{"head_dim": 32, "pooling": "class_token", "lr_schedule": "cosine"}
Rows from block 8 of a small image classifier, named by matrix and row number. Rows with one number belong to one neuron. Each number is 128 + 24 x the weight over its row's rms, rounded and kept within 0 to 255. All counts start at 0. After the name is the row's rms in percent of the matrix's.
After each neuron's rows are labels from the 100 images, of 14976, where the neuron reaches its largest size: "strongest on" is what is common among them; "colour at peak" is the nearest of a few named colours to the mean colour under the peak. Only what is clearly more common there than usual is listed. The data: photos of arthropod specimens (BIOSCAN-5M). In brackets: how many of the 100, against the usual share in percent.
# gate: MLP gate (model.blocks.8.mlp.gate.weight, 1024x256), inputs 0-127
# fc1: MLP up (model.blocks.8.mlp.fc1.weight, 1024x256), inputs 0-127
# fc2: MLP down (model.blocks.8.mlp.fc2.weight, 256x1024, transposed), outputs 0-127

gate.613 095 [133 136 113 155 171 132 141 198 146 144 135 136  94 109 100 125 116 113  96 106 164 143  87 135 146 120 162 104 115 127 122 105 134 216 129 130  84 114  82 156 157 118 129 103 143 148 136 159 121 183 103 119 101 110  83 136 116  89 150 104 147 116 117 105 173 132  86 170 107 100 115  87 141 119 112 132 135  95 114 144  93 151 115 107  97 158 116 137 141 102 148 121 174 145 141 155 128 156 114 103 124 140 145 152 130 119 122 141 163 110 124 131 101  99 121 115 137 100 136  98 170 140 109 115 100 135 162 155]
fc1.613 100 [128 144 129 152 125 119 105  92 115 174 105 138 166 113 152 133 153 135 144 119 111 118 144 131 106 118 130 145 123 122 119 135 126 153 130 137 138 135 152  82  90 111 108 108 102 110 132 125 113 125  97 137 126 117 155 136 105 115 159 127 149 113 102 100 170 100 103 117 138 120 146 109  74 141 201 136 165 113 126 165 121 128  93  97 171 130 100 135 130 122 124 187 142  71 162 103 140 143 149 142 138 157 139 140 141  96 151 123 126 138 133  98  93 148 166 127 137 138 203 148 124 114 188 146 160 105 145  96]
fc2.613 102 [128 142 165 130 115 135 120 146  95 117 139 149 155 119 147 127 128 157 146 123 124 130 121 123 129  66 138 136 146 116 135 144 108 120 119 164 109 105 158 113  93 137 127 113 133 111 164 128 158  88 168 129 146 100 111 146 139 147 202 111 119  85 132 122 102 125 120 153 150 131 111 123 124 117 123 116 126 130 103 107 132 139 134 163 101 128  94 134 146  87 125 131 133  97 143 130 127 170 147 119  83 144 156 119 116 158 155 169 130 185 162  95 106  93 134 166 128 124 116 132 124 138 143 170 123 166 153 128]
strongest on: order Lepidoptera (40 vs 7.3)
colour at peak: grey (58 vs 8.9); brown (42 vs 2.6)

gate.50 109 [156 160 148 135 171 125 140 106 102 144 109 133 152 141 132 100 115  86 138  98 134 112 109 106 105 141 146 110 142 114 142 158  97 121 153 118 109 119 135 140 146 140 156  92 135 121 142 113 154 135 133 123 130 135 138 121 128 165 118 150 143 120 109 132 103 138  96 131 162 113 169  87 148 120 161 163  90 142 122  97 124 156 100 126 163 153 209 106 118 100 152 122 144 162 118 100 138 145  95 178 144 126 124 144 142 151 106 131 120 105 115 167 119 105 112  95 106 106 132 110 134 129 147  98 123 125 138 178]
fc1.50 103 [162 111 143  99 109 142 110  67 170 135 140 116 121 137 109 110  83 144  78 121 155  99 151 116 140 198 116 118 133 140 130 140 104 130 176 145  79  96  75 109 123 156  73 116 137 164 137 169 135  95 132  97 145 114  87 131 116 132 111 130 134 149 150 153 129 133 117 127 101 122 121 150 122 136 138 116 143 116 129 147 123  64 120 152  95  93  94 105 150 160 182 131 126 129 107 131 112 153 146 156 149  89 133 149 129 143 140  75  93 150 149 139 142 132 110 148 131 118 145  99 146 151 129 153 158 135 123 109]
fc2.50 099 [ 90 129 110 141 128 140 130 128  95 132 110 128  85 145 121 107 159 168 122 108 161 151  80 120 140 116 135  94 106 145 157 119 134 101 119 118  83 137 122 153 141 103 116 132 136 103 148  63 104 127 135 127 100 128 117 129 126 106 156 113 157 113 103  84 159 153  98 145 110  94 127 130  88 134 164 141 199 131 127 163 123 113 136 174 162 151 132  99  91 120 138 138 118 113  94 135 126 128 139 112  81 123 103 117 101  79 125 134 181 115 123 119  74 100 157 142 131  71 144 162 131 145 160 119 150  90  83 149]
strongest on: order Hemiptera (28 vs 11.3)
colour at peak: grey (27 vs 8.9)

gate.61 098 [ 90 137 138 155 118 152 117 155 129 102 152 145 175 114  81 156  90 154 143 141 105 112 121  48 105 121 133 129 139 141 126 135 113 115 162 114 115 149  95  90 131 103 102 141 147 112 125 105 145 122 101 134 105 134 124 126  83 106 151 126 117 116 115 172 168 145  79 128  89 135 155 163 128 159 168 117 152 106 142 135  67 170 144  66 146 123 142 107 108 129 139 104 136 126 117 130 103 156 141 130 118  98  93  91 120 138 109 110 160 106 127 171  90 129 136 129 125 123 137 106 148 120 129 117 149  95 148 116]
fc1.61 101 [106 102 133 125 116 135 122 151 118 171 129 114 126 117 162 172 135 138 100 106 112 147 144 164 137 110 167 114  72 147 161  87  77 120 116 121 111 110 149 121 105 140 140 112 132 107 152 144 130 133 142 151 126 123 142 145 146 146 138 161  74 122 138 124 107 142 104  86 108  89  77 101 174 128 115 146 133 134 110 123 131 137 154 164  97  85 110  97 117 165 102 119 116 138 121 137 135 131 119 126  88 131  79 126 129 120 108 125 145 118 134 138  99 108  97 138 162 148 151 137 120 164 122 139 147 108  39  91]
fc2.61 088 [152 183 114 158 135 105 127 116 122 141 115 163 105 124 123 150 103  68 145 145 138 111 185 149  88 109 109 127 150 189 161 103 168 107 139 154 112 119  79 134 164 107 112  93 178 144 130 123 128 141 173 159 160 120 147 151 144 119 104 126 119 106 113 138 155  93 110 133 152 117 155 136 173 167 100 137 152 126 168 111 157 150  90 115 134 115 128 137 135 107 133 123 120  92 130  91 118 133 140 140 119  99 105  99 135 111 140 114 122 140 147 162 126 188 111  77 138 111 165 142 140 133 118 128 121 104 156 178]
strongest on: order Coleoptera (64 vs 16.8)
colour at peak: brown (55 vs 2.6); grey (31 vs 8.9)

gate.161 092 [130 119 104 140 116 137 107 106  83 111 120 116 120 102 172 130 119 120 111 121 123 113  97 125  82 140 105 159 130 160 125 121 120 135 158 118 158 124  61 110 121 120 121 111  96 119 112 120  82 123 139 135 125 151 109 124 162 118 135  85 158 142 139 130 100 123  91 158 151 142 131 119 141  82 141 117 142 114 113 113 111 169 147 108 116 125 121 175 131 157 131  97 142 187 134 124 109 141 176 139 126 147 139 101 116 183 130 150 113 162 121 120  81 120  78  97 118 109 114 157  85 182 139 121 151  77  83  86]
fc1.161 098 [199 111 124 132 142 124 157 101 122  96 142 130 163 119 132 117 139 138 142 147  93 170 166  98 163  91  79 127 102  76 150 156 119  93 149 130 165 146  75 124 112 114 114 110  74 156 121  93 117 132  93 118  97 147 105 101 103 128 124 121 119 118  90 125 154 147 136 127 105 108 138  97 109 133 178  77 127 136 138 131 160 111 140 109 140 119 142  88 122 118 150 134  92 133 120  99  95  95 164 149 142 137 130 155 170 108 142 128 124 139 120 109 132 125 120 143 132  84 138 146 108 130 125  84 155 131 118 160]
fc2.161 106 [149 128 143 110 138  91 131 169 146 133 133 144 134 119 105 133 130 130 163 108 143 136  89 120 128 130 133 140 162  78 135 141 146 106 126 117 113 137 148 129 106 105 127  91 169 124 147 164 142 155  98 122 129 143 102 135 116  57 162 138 157 124 160 152 137 130 101 107 136 150 107  95 149 125 103 137 136 132 146 112 118 129 125 103 129 107 166  92 141 133 169 126 123 139 162 110 162 197 131  94 150 116 139 121 142 171 116 121  89 161 105 132 155 143 113 140 119 116 134 139 176 120 146 129 136  48 113 142]
strongest on: order Coleoptera (51 vs 16.8)
colour at peak: grey (64 vs 8.9); brown (29 vs 2.6)

gate.499 102 [128 157 136  87 114 114 119 146 146 129 112 135 152 119 134 163 129 102  90 144 125 107  94 130 132 125 127 121  75 116 139 144  99 148 158 170 138 127 163 143 102 160 138 150 198 126  94 151 140 136  98 129 119 137 137 136 169 118 156 126 166 147 118 122 144 132 152  94 124 131 140 145  99 102 130 116 155 131 115 150 176 139 134 127 101 146 149 188 132 106 139 133 127 105  92 141 121 133  99  97 152 113 121 137  96 117 140 118 114 106  84 159 115 112 111 119 146 117 125 125 137 145 139 107  91 162 121  83]
fc1.499 109 [178 121 133 117 174 140 141 122 140 103 178  96 120  91 112 145 109 162  90 125 113 108 165 128 123 130 152 101 130 121  90 182 100 166 142 106 107 133 136 131 154 113 137 103 113 157 146 137 156 118 108 150 157 122 152 135 110 148 130  70  92 145 111  94 134 109 128 129 154 140 114 129 181 114 169 137 154 109 144 134 153 107 151 162 109 111 129  99 144 173 150 120 138 170 116 142 191  96 148 132  98 151 102 166 119 113 149 116 113 137 116 101 147 155 188 129 106 159 161 122 108 127 155 151 123 144 149 117]
fc2.499 107 [108 138 107 115 132 117  94 118 124 125 123 160 107 135 134  92  68 134 121  90 168 131 117 158  90 153 111 125 126 133 119 121 126 127 164 131 118  94  99 124  96 109 123 114 123 133 167 100 152 160 130 140 112 103 124 124 129 121 134 152  95 118 123 116 139 108 132 107 121 114 148 136 137 143 133 130 104 117 148 134  99 174 144  76 129 150 131 125 125 128 175 125 121 171 131 125 149 123  98 129  71 128 116  72  90 143  79 128 151 108 132 148  72 112 167 118 155 161 120 102 143  99 123 142 175 135  95 116]
strongest on: order Hemiptera (46 vs 11.3)
colour at peak: grey (37 vs 8.9)

gate.557 101 [153 135 144 156 103 134 111 113 131 123 116 155 136 121 127  93 115 125 106 146 122 108 111 123  64 115 126 117  92 171 148 113  87  97  66 156 104 107 138 155 126 114 142 108 160 153 151 164  82 150 120 160 159 147 138 122 116 133 114  94 115 145 145 155 166 120 106 149 121 129 179  93 127 113 113 124 125 166  96 115  90 106 145 127 115 142 148 110 119 118  83 133 101 156 106 103 155 149 112 112 174 138 110 130 142 138 146 115 104 117  89  96 101 132 147 107 131 154 135 112 127 168 119 141 111  97  81 152]
fc1.557 100 [134 138 188 121 105 128 101 141 131 122 103 118 200 111 144 117 122 116 152 176 121 120 177 110 129 135 124 117 146 101 135  85  89 143  93  83 176 129 124 166 126  84 127 116 117 106 150 137 141 151 139 126 120 140 125 129  92 119 147 115 106 163 104 114  92 122 133 146 109 165 134 110 158 134  98 141 112 122 129 136 126 150 186 117 144 147 181 137 143 177 137  97 140 141  97 142 149 115 122 119 112 132 167 147 161 127 101  91 168  95 151 107 143 118 127 153 149 136 118 140  93 148 174  89 132 100  97 145]
fc2.557 100 [107 157 134 145 148 131 163 132 151 137 121 102 152 173 119 133 148 185 158 153 110 123 107 108 104 102 177 127 116 137 130 134 100 111 114 117  90 137 104 135 128 158 134 158 117 124  95  86 112 139 113 136 154 149 134 125 144 154 117 135  93 122 131 129 108 114 137 111 136  99 131  86 114 112 133 147 127 132 125  88 122 139 120 144 108 122 127 117  98 141 138  75 129 108 183 129 117 143 141 112 152 151 160 126 116 144 130 117 174 141 108  90 110 151 134 123 159 110 144 124 132 140 154 114 168 122 138 138]
strongest on: order Diptera (60 vs 30.6); family Milichiidae (38 vs 1.4)
colour at peak: pink (97 vs 57.8)

gate.404 093 [169 133 160 130 133 130 133 138 102  43 135 124 157 108 178  92  87 141 121  67 119 116 167 147 120 132 155 124 107 101 126 139  94 107 165 151 114 121 121  83 117 126 140 123 137 134 136 118 110 117 158  92 152 143  94 158 111 143 127 141 147 118  94 139 129 146  87 166 123  93 156  98 135 169 113  87 143 147 151 133 198 129 147 139 117 127  73 103 131 186 147 126 134 151 160 178 118 150 122 137 114  94  89 136  85 167 135 150 131 118 100 128  99 133 166 119 141 115 130  97 115 154 120 145 142 138  99 119]
fc1.404 102 [ 69 129 139 134 161 119 121 124 122 127 104  77 152 126 149 109 130 124 119 182 150 124 138 119  99 125 133 166 100 145 110 120  98 100 140 130 128  86 149 120 149  99 168 159 154  97 133  81  82 154 183 157 127 105 129 115 132 119 141  82 128 136 158 105  89 107 156 126 119 125 153 106 100 127 135 109 153 163 146 116 136 151 117 135 163 128 130 146 132 163 108 130 145 117  96  94 149 118 131 179 105 110 111 175  84 145 138 104 134 123 105 139 107  97 137 144 147  83 107 138 142 143 132 107 143  86  89 104]
fc2.404 112 [135 147 114  84  96 169 118 116 111 139  69 106 109  86 160 131 140 138 133 115 133 164 132 160 121 139 107 144 102 123 128 140 143 121 145 195 139 160 120 130 103 129  95  91 152 114  97 116  67 129 160 107 164 115 157 147 147 129 130  62 142  97 124 109 163 106 144 120 122  93 136 111 138 112 114 129 108  97 200 119 133 114 125 110 117 120 101  96 124 133 118 118 161 128  89 140 159 165  92 124 103 124 107 108 139 140 139  96 155 153 108 141  82 127 157 138 135  92 185 154  93 132 150 128 120 125  80 122]
strongest on: order Diptera (70 vs 30.6); family Milichiidae (28 vs 1.4)
colour at peak: pink (98 vs 57.8)

gate.85 104 [112 132 135 147 109 124 126 120  71 140 130 145 116 152 127  95 173 184 143 143 143  76 185 139 114 136 122 110 111 173 194 142 125 161 128 103 145 145 102 151 124 140 135 138  93 127 153 171 158 142 113 164 130 118 111 108 167 114 103 143 133 111 149 114 119  84 139 109 120  89 133 129 135 126  89 114 113 135 107 136 136 165 115  74 140 129 135 139 107 102 105 135 115 156 143 117 134 101 141 141 145 133 158 179 133 133 115 115 170 119 145 131 146 151 110 115 104 148 107  85 132 147 106 146 149 133 102 108]
fc1.85 105 [148 149 136 118  87  92 140 141 128 105 159 114 160 138 148 127  96 121 103 158 142 146 101 135 139  81 146 104 115 126 159 110 115 114 108 138 140  94 157 139 160 131 175 155 155 139 154 129 139 126 151 133 143 129 137 137  97 136 128 157 100 160 133 114 115 135  95 131 109 130 108 122 134 127 134 155 153 102 134 124 177 132 111 126 185 160 100 129 127  92 169 105 116  97 111 106 145 132 148  95 158  86 116 150 103 127 135 157  91 117 166 112 109 136 108 169 165 109 121 157 160 129 104 136 182 113 136 137]
fc2.85 103 [ 98 115 126 106 102  93 122 141 107 119  97 104 112 111 110 136 156  89 108 156 104  97  85  96 146 142 136 121 109  94 120 134 138  83 123 123 156 119 154 105 110 137 178 139 140 169 191 165 117 101  85  92 102 113 131 122 139 125 143 143 149 141 155 136 134 140 118 102  92 166 110 155 102 124 131  97 134 105 110 138 141 137 111 134 142 118 124  99 158 149 167 136 137 169 133 138 125 100 100 146 135 147  94 120 118 113 118 138 120  91 141 147 149 116 115 154 122 144 126 118 159 109  97 119 157 170 146 166]
strongest on: order Diptera (63 vs 30.6)
colour at peak: grey (54 vs 8.9)

gate.622 097 [148  95 122 155 131 130 113 146 148 134  98 187  84  91 107 142 143 119 123 148  84 121 109 125 111 140 152 186 115 125 120  88 175 112 143 112 183 120 140 141 134 154 137 135  85 144 157  66  83 162 125 117 175 139 136 107 135  83 148 100 148 164 134 136 160 123 154 143 116 118 126 149 162 139  90 128 110 177 130 136 151 148 126 148 113 144  97 147 117 140 149 146 119 118 143 119 142 106 107 147 127 123 132 141 167 119 114 122 141 156 142 147 107 131 123 133 118 143 117 112 120 111 100  85 130 164 138 106]
fc1.622 100 [110 101 140 101 153 135 163 138 142 112 100 125 108 124 130 114 113  92 154  97 131 117 144 127  95 128 163 152 146 127 101 119 102 149 129 115 158 119 120  84 107 122 128 167 155 113 139 106 151 148 112 133 137 109 109  94  77 137  85  90 187 122 129 167 120 155 103  99 142  92 157 136 152 157 146 127 167 138 112 103 148 140 118 149  95 153  91 122 149 118 159 134  98 133 112 111 139 131 136 100  96 139 134 102 122 151 112  96 121 128 123 136 131 124 146 121 117 121 117 134 151 137 117 173  95  92 171 125]
fc2.622 100 [113 172 147 148  83 134 110 101  95 119 115 150 145 167 114 148 116 152 137 140 136 140  97 130 110  93 150 152 138 122 146 132 128 135 177 138 100 115  94 120 136 105 165 122 151  77 114 140 140 114  90 145 121 153 172 130 150 107 135  89 143 129  84 162 100 156 138  78 132 112 117 116  75 123 112 140 154  98 165 126 116 158 118 163 149 157 141 146 134 124 146 106 101 130  70 158  80 171 147 101 134 104 154 131 106 133 142  97 111 164 116 146 115 180 114 134 151 145 113  88 154 149 119 160 143 161 135 124]
strongest on: order Diptera (61 vs 30.6)
colour at peak: grey (27 vs 8.9)

gate.643 103 [128 141 139 161 172 133 153 131 154 109  77 143  63  94  96 112 114 137 133 123 113 147  83 122 153  90 141 145 136 134 140 111 113 123 158 120  93 111 150 143 171 136 129 126 111 121 138 117 130 186 156 145 174 131 130  69  92  83 140 143 119  92 167 176  96 157 145 161 161 170 134 115 163 123 101 135 153 134 127 105 115  98  89 135 104 137 129 123 106 172 112 102 177 121 109 120 114 130 129 179 133 125 112 135 114 119 100 140 146 134 148 122 116  64 105 109 119 124  84 128 124 106  63 145 147 120 145 142]
fc1.643 102 [123 119 153 119 138 134 129 119 135 173  98 109 134 131 143 136  65 103 106 104 119 113 156 120 165 109 163 139 107 118 110 139 119  98 149 107 154 160 162 147  82 151 111 140  92 127 160 126 124 119 169 190 144 108 138 178 124 112 110  99 133 130  97 159 132 106 113 115  85 141 116 144 175 140  97 126 120 120 110  83 123  93 151 117 137 117  95 124 132 125 157 136 122 112 161 134  97 165 115 143 153 127 103 159  68 101 140 139 104 158 133 126 172  74 133 126  80 137 116 153 142 169 124 128 110 117 120 134]
fc2.643 103 [ 85 133 142 137 116 114 146 129 104 172 118 105 102 101 125 115 157 143 178 113 107 129 110 170 123 137 172 115 105 126 153 179 134 132 157 151 118 129 123 139  91 154 156 145  89 129 118 157 142 101 110 160 144 154 114  81 117 155 111 123 106 105 101  74 115 119 129 102 133 159 129 115 137  43 133 127 105 159 115 168  81 121 135 119 123 126 139  91 153 138 120 174 158 137 132 133 154 106 131  81 166 103 100 118 140 102 127 102 108 189 112 142 129  95 111 134 167 165 131 137  91 145 145 125 139 127  82 111]
strongest on: order Hemiptera (28 vs 11.3)
colour at peak: grey (37 vs 8.9)

gate.513 103 [135 158 158 129 140 158 119  98 153 145 148 122 142 153 150 116 156 114 103 100 121  85 148 123 142 121 110  98 122 152 148  97  95 151  91 100 167 141 146 131  90 134 129 149 169  97 134  72 128 169  82 113 113 115 144 114 112 173 125 148 143 128 119 133 140 143 129 124  91 112 159 143  95 121 128 126 127 125  86 136 121 111 130 154 144 127 104 126 129 149 116 118 110 144 126 116 114 124 131 100 118 163 120 144 189 152 179 147 160 137 119 116 127  77 117 175 151 108  97 143 122 131 115 104 104 152 215 167]
fc1.513 097 [151  95 110 134 107 133 120 154 105 139 109 125 125 123 123 126 126 154 144 126 133 121 107 114 121 153 109 128 122 112 143 147 132 171  97 103 146 130 127 104 115 168 165 132 104 116 153 183 115 134  97 118 160 156 189  91 143  90 146 141 124 118 117  69 157 115 111 160 116 107 146  96 150 181 124 124 151 119 156 123 125  58  83  73 118 137 141 101  89 116  99 118 141 150 133 121  71 137 122 130 158 117 145 106 123 130 167 164 117 129 115 116 155 137  92 164 175 145 118 111 140 137 149 155 124 116 135  99]
fc2.513 109 [116  91 170 145 176 114 123 145 119 124 100  96 128 136 113 160 118 119 122 115 116 131 112 142 124 144 165 133 150 120 107 141 121 126 115 134 112 143  91 147  82  91 124 118 175 124 109  80 134 117 179 136 134 142 163  95 125 136 138 155 118 171 102 127  60 122 164 112 133 153  90 164 162 106 135 173 121 150 109 129 111 118 167 175 149 179 155 130 144 129 136 152 155 150  87 112 197 130 131 161 124 133 149 123 141 142 146 123 135 101 138 130 117 150 101 143 161 107 150 142  87 102 127 133 138 145 122 130]
strongest on: order Coleoptera (54 vs 16.8)
colour at peak: grey (25 vs 8.9)

gate.711 099 [183 157 130 104 152 149 132 159 145  87 116  74 137 156 109 140 116 123 150 112 120 143 110 166 134 149 133 121 124 142 173 146 122 112 127 130 132  83 145 116 109 137 179 158 102 120  73 155 144 131 131 148 159  86 113 122 137 152 128 173 122 115 190 118 188 156 134 124  98 180  85 179 128 136 171 123 140 158 131 127 162 107 140 130 112 156  97 175 147 127 134 142 156 125 109 126 138 116  80 141 156 127 175 150  74 153 114 107 162 114 139 128 138  99  92 183 123 152 121 129 182 172 118 109 104 130 133 145]
fc1.711 098 [143 106 146  91 106 112  91 134 122 144 102 145 142 133 122 118 132 166 145 107 139 116 144 127 121 141 123 166 148 120 154 134 140  71 162 126 140 129 130 133 136  89 126 129 104 113 143  81 133 135 125  87 164 157 137 135 145 126 139 139 169 127 145 126 104 160 118 126  92 118 129 122 125  97  98 151 130 154 175 121 176 105 140 151 144 131 128 106 115 145 147 112 118 118 171 138 109 147 119 137 145 129 125 138 129 115 153 128 141 167 148 134 139  93 103 178 155 103 149 134 116 152 174 176 121 144 131 132]
fc2.711 106 [ 88 125 161  84 155 112 158 109 130  99 119  63 108 133 117 132 128 141 125 134 178 113  94 115 126 122 146 110 122 131 115 126 168 135 143 157 133 168 119 166 146 137 170 111 113 112 142  93 109 136 128  81 100 117 136  85 125  98 131 151 135 118 145 136 137 140 104 128 109 127  77 112 107 104 152 156  94 150 132 137 149  81  76 123  98 101 120  74 112  91 170 137  98  98 178 149 124  91 106 151 104 121 126 164 120 130 147 121  89 143 150 104 106 145 131 104 108 147 112 109 139 141 149 145 137 105 176 135]
strongest on: order Diptera (67 vs 30.6)
colour at peak: white (80 vs 30.4)

gate.218 102 [112 114 145 131 134 140 153 111 166 163 155 124  82 125 108 125 101 105 107 138 136 151 172  97 118 144  97 106 102  79  93 148 138 146 144 126 173 164 126 157 160 118 126 128  99 107 114 103 122 203 118 163  84 120 145 129 150 147 154 131  87 139 113 132 157 113 111 133  98  83 131 145 148  77 150 116  80 164 126 142 146 126 128 114 149 119  81 110 125 146 140 103  78  61 189 139 118 120 122 128 130  85  87 129 130 113 154 146 128 149 115 145 120 141 104 151  91 146 146 124 136 149 164 111 131  84 149 167]
fc1.218 101 [119 121 102 118 155  79 129 110 108 132 133 127 111 116 155 134 117 132  66 132 118 120 175  85 142  95 111 139 104 147 146 140 163 105  84 164 147 132 150 131 107 120 110  88 124 111 159 123 119 123  90 134 112 120 158 127 155 136 161 131 114 131 146  86 123 156 122  89 143 156  90  99 164 113 113 143 119  89  95 143 129 132 112 120 133 102 109 172 112 101 162 185 112 149 151 125 112 113  92 147 159 133 119 136 166 181 116 153 123  83 166 125 119 138 130 137 128  95 110 125 163  87 153 105 119  83 191 117]
fc2.218 098 [146  98 104 135 145 123 118 141 123 116 164 110  96 131 138 156 106 116  95 158  94 128 134 111 134 145 103  77 174  75  98 116 131 101 151 112  90 107 113 116 101 129 122  96 151 163 110 137 125  92 161 125 150 125 123 139 123 130 106 111 141 109 115 127  90  94 194 154 154 127 103 103 107 135 130 126 133 126  74 150 160 170 117 135 124 152  99  71 108 120 132 106 104  86 149 124 158 104  96 108 146 132 122 153 152 113 108 149 109 110 142 162 100 109 157 140  80 155 144  96 109 114 145 142 141 160 118 108]
strongest on: order Lepidoptera (36 vs 7.3)
colour at peak: grey (63 vs 8.9)

gate.302 100 [125 139 132 135 152  87 116  90 168  93 133 111 119 155 134 122 122 107  96 123 116 100 124 123 127 116 177 118 114 127 154 118 121 125 136 147 127 117 148 123 100 119  76 117 152 141 106 122 124 171 150 119 112 119 117 158 120 100 149 122 133  80 149 161 146 128 114  97 103 138 151 138 117 101 109 150 140 123 123 117  97 110 123 140 165 118 163 112 124 136 130 138 138 174 113 120 114 143  98 138 167 109 112 102 167 103  95 130 131 107 106 166 154 121 112  95  90 121 122  90 121 111 139 158  99 207 140  88]
fc1.302 106 [124 114  82 150 121  87 128 121 110 116 125 153 130 107 147 122 120 132 125 131 135 102 137  73 170 102 117  91 145 120 159 168 139 124 166 171 156 124 112  96 120 169 137 118 113 133 110 133 141 141 140 177 156 140 141 194 169 103 161  95 117 144 139 127 138 129 145 119 174 112 150 100 110 142  77 123 134 135 152 119 103 118 129 142 128  97 105  87 110  98 118 116 108 103 115 145 171 121  87 187 130 146  92 164 182 135 108 138 106 156 121 150 119 109 157 147 139 125 114 163 138 114 122 119 159 121 130 168]
fc2.302 094 [124 173 100 138 183  84 146 151 108 163 153  99 138 134 120 147 152 115 146 128 119 154 124 142 114 158 188 105 170 164 117 117 136 123 128  82 122 113 113 149 142 161 116 124 144  70 121 126 117 106 123 156 137 172 164 119 104 152 103 163 126 126  95 147 122 116 112 116  77 107 128 104 113 111 108  68 119 152 134 112 105 121 141 120 130 117 124 124 157 152  80 105 144 144  98 100  86 134 143 123 116 147  98  78  96 142 119  97 113 121 138 144 130 124 132 113 157 119 148 163 140 117  76 143 154 117 138  94]
strongest on: order Hemiptera (29 vs 11.3)
colour at peak: white (64 vs 30.4)

gate.101 095 [139 113  70  98 125 142 149 152 132  97 141 106 126 114 118  96 174 169 134 140 131 133 115 166 154 161  84 139 123 142 107  74  94 147 100 101 104 129 159 114 146 143 141 152 130 175 132 117 167 108 115  63 113 138 149 172 150 157 117 131 134 108 147 119 154 176 141 108 127 176 135 135 131 171 156 140 127 124 106 102 107 139 155 122 141 131 119 151 123 143 120 160 131 159 124  84 126 137 124 166 124  96 111 100 172 110 110 142 132 134 107 114 119 172 117 164 145 100 131 110 108 123 112 144 135 153  98 139]
fc1.101 106 [132 117 147 147 118 125 151 138 104 121 146 126 106 101 147 160 134 142 143 133  73 122 160 145 151  86 109 159 135 108  79  69 124 126 125 108 131 117 169 127 141 158 109 145 124 171 120 154 153 141 155 147 101  98  99 138  79 146  57 125  95 111 108 148 142 117 154 139 187 108 135 112 145 153 132 108 129 149 119 135 140 124 128  73 158  79 124 129 160 137 158 129 131 116  87 130 141 123 142 128 132 125 100 112 139  91  79 120 143 115  75 113 134 136 114 113 125 209 105 155  94 171 160 155 118 127 146 130]
fc2.101 097 [124 102 120 152 137 106 147 125 123 110 178 100 165 119  92 155 150 111 100 148 144 172 147 103 121 123 147 118 116 132 118 134  97 155 132 118 108 138 128 165 142 140 115 101  88  64 107 116 147 110  82 138 149 136 145 125 114 148 137 147 132 104 118 138 142 145  77 110 164 134 155 137 147 137 106 124 114 124  96 145 128 118 111 134 126 120 100 154 149 139 108 119 154 183 149 166 155 103 146 135 127  85 169 123 130 147 152 138 142 105 142 149 100 143 130 123 126  91 128 170 125 149 134 148 138 153 143 105]
strongest on: order Hymenoptera (48 vs 20.5)
colour at peak: grey (34 vs 8.9)

gate.617 098 [164 116 137  90 144 119 131 137 121 114  86 142 140  79 118  90 140 168 134 119 139 131 134 109 101  89 105 128  96  51 120  92 179 142 111 139 101 149 170 162 108 136 133 114 148 115 127 117 154 108 114 127 111 129 118 142 100 152 125 104 126 141 147 176 149 152 155 140 115 171  86  91 183 132 115 143 124 153 135 131 159 130 140 132 126 164 165 133  81 157 142 201 159 171 154 149 109 123 154 150 107 116 113 111 102 142 105 133 117 141 129 135 104 115 155 117 135 115  87 146 139 112  68 141 159 111 127 116]
fc1.617 097 [141 131 109 153 150 107 109 101  85 136 125 147  85 102 102 134 137 127 117 156 179 145 173 167 160 121 144  99 101 166 142 127 130 111 153 123 142  88 116 122 133 152 137 109 126  92 126 108 125 155 135 128 110 110 151 134 131 177 127 169 100 140 124 149 101 143 163 175 118 108 192 127 102 103  64  96 111 136 134 152 126  91 127 136 143 139 114 143 149 150 141 145 107  84 145 130 107  86 112 127 145 114 155  90 124 160 147 132 143 176 112 100 110 181 151 123 127 105 150 100 108 113 104 122 119  87 151 103]
fc2.617 103 [106 146 146  86 150 130 126 113 120 158  73 126 202 111 160 161 111 127 127 135 104 129 113 103 125 125 177 147 122 124 117 106 117 170 104 171 111 115 103 156 128 144 160 133 153 165 114 138 176 137 117 112 134 139 148 122 117  73 138 109 137 136 141 122  87 175 124  73 155 125 121 139 108  81 132  91 147  87 104 161 119 144  77 130  81 138 135 138  96 173 130 121  99 132 129 140 125 124 129 161  98 127 140 158  91 129 104 131 137 122 131 132 123 125 150 131 124 149 106 114  63 108 162 118 119 125 139 140]
strongest on: order Hymenoptera (45 vs 20.5)
colour at peak: pink (88 vs 57.8)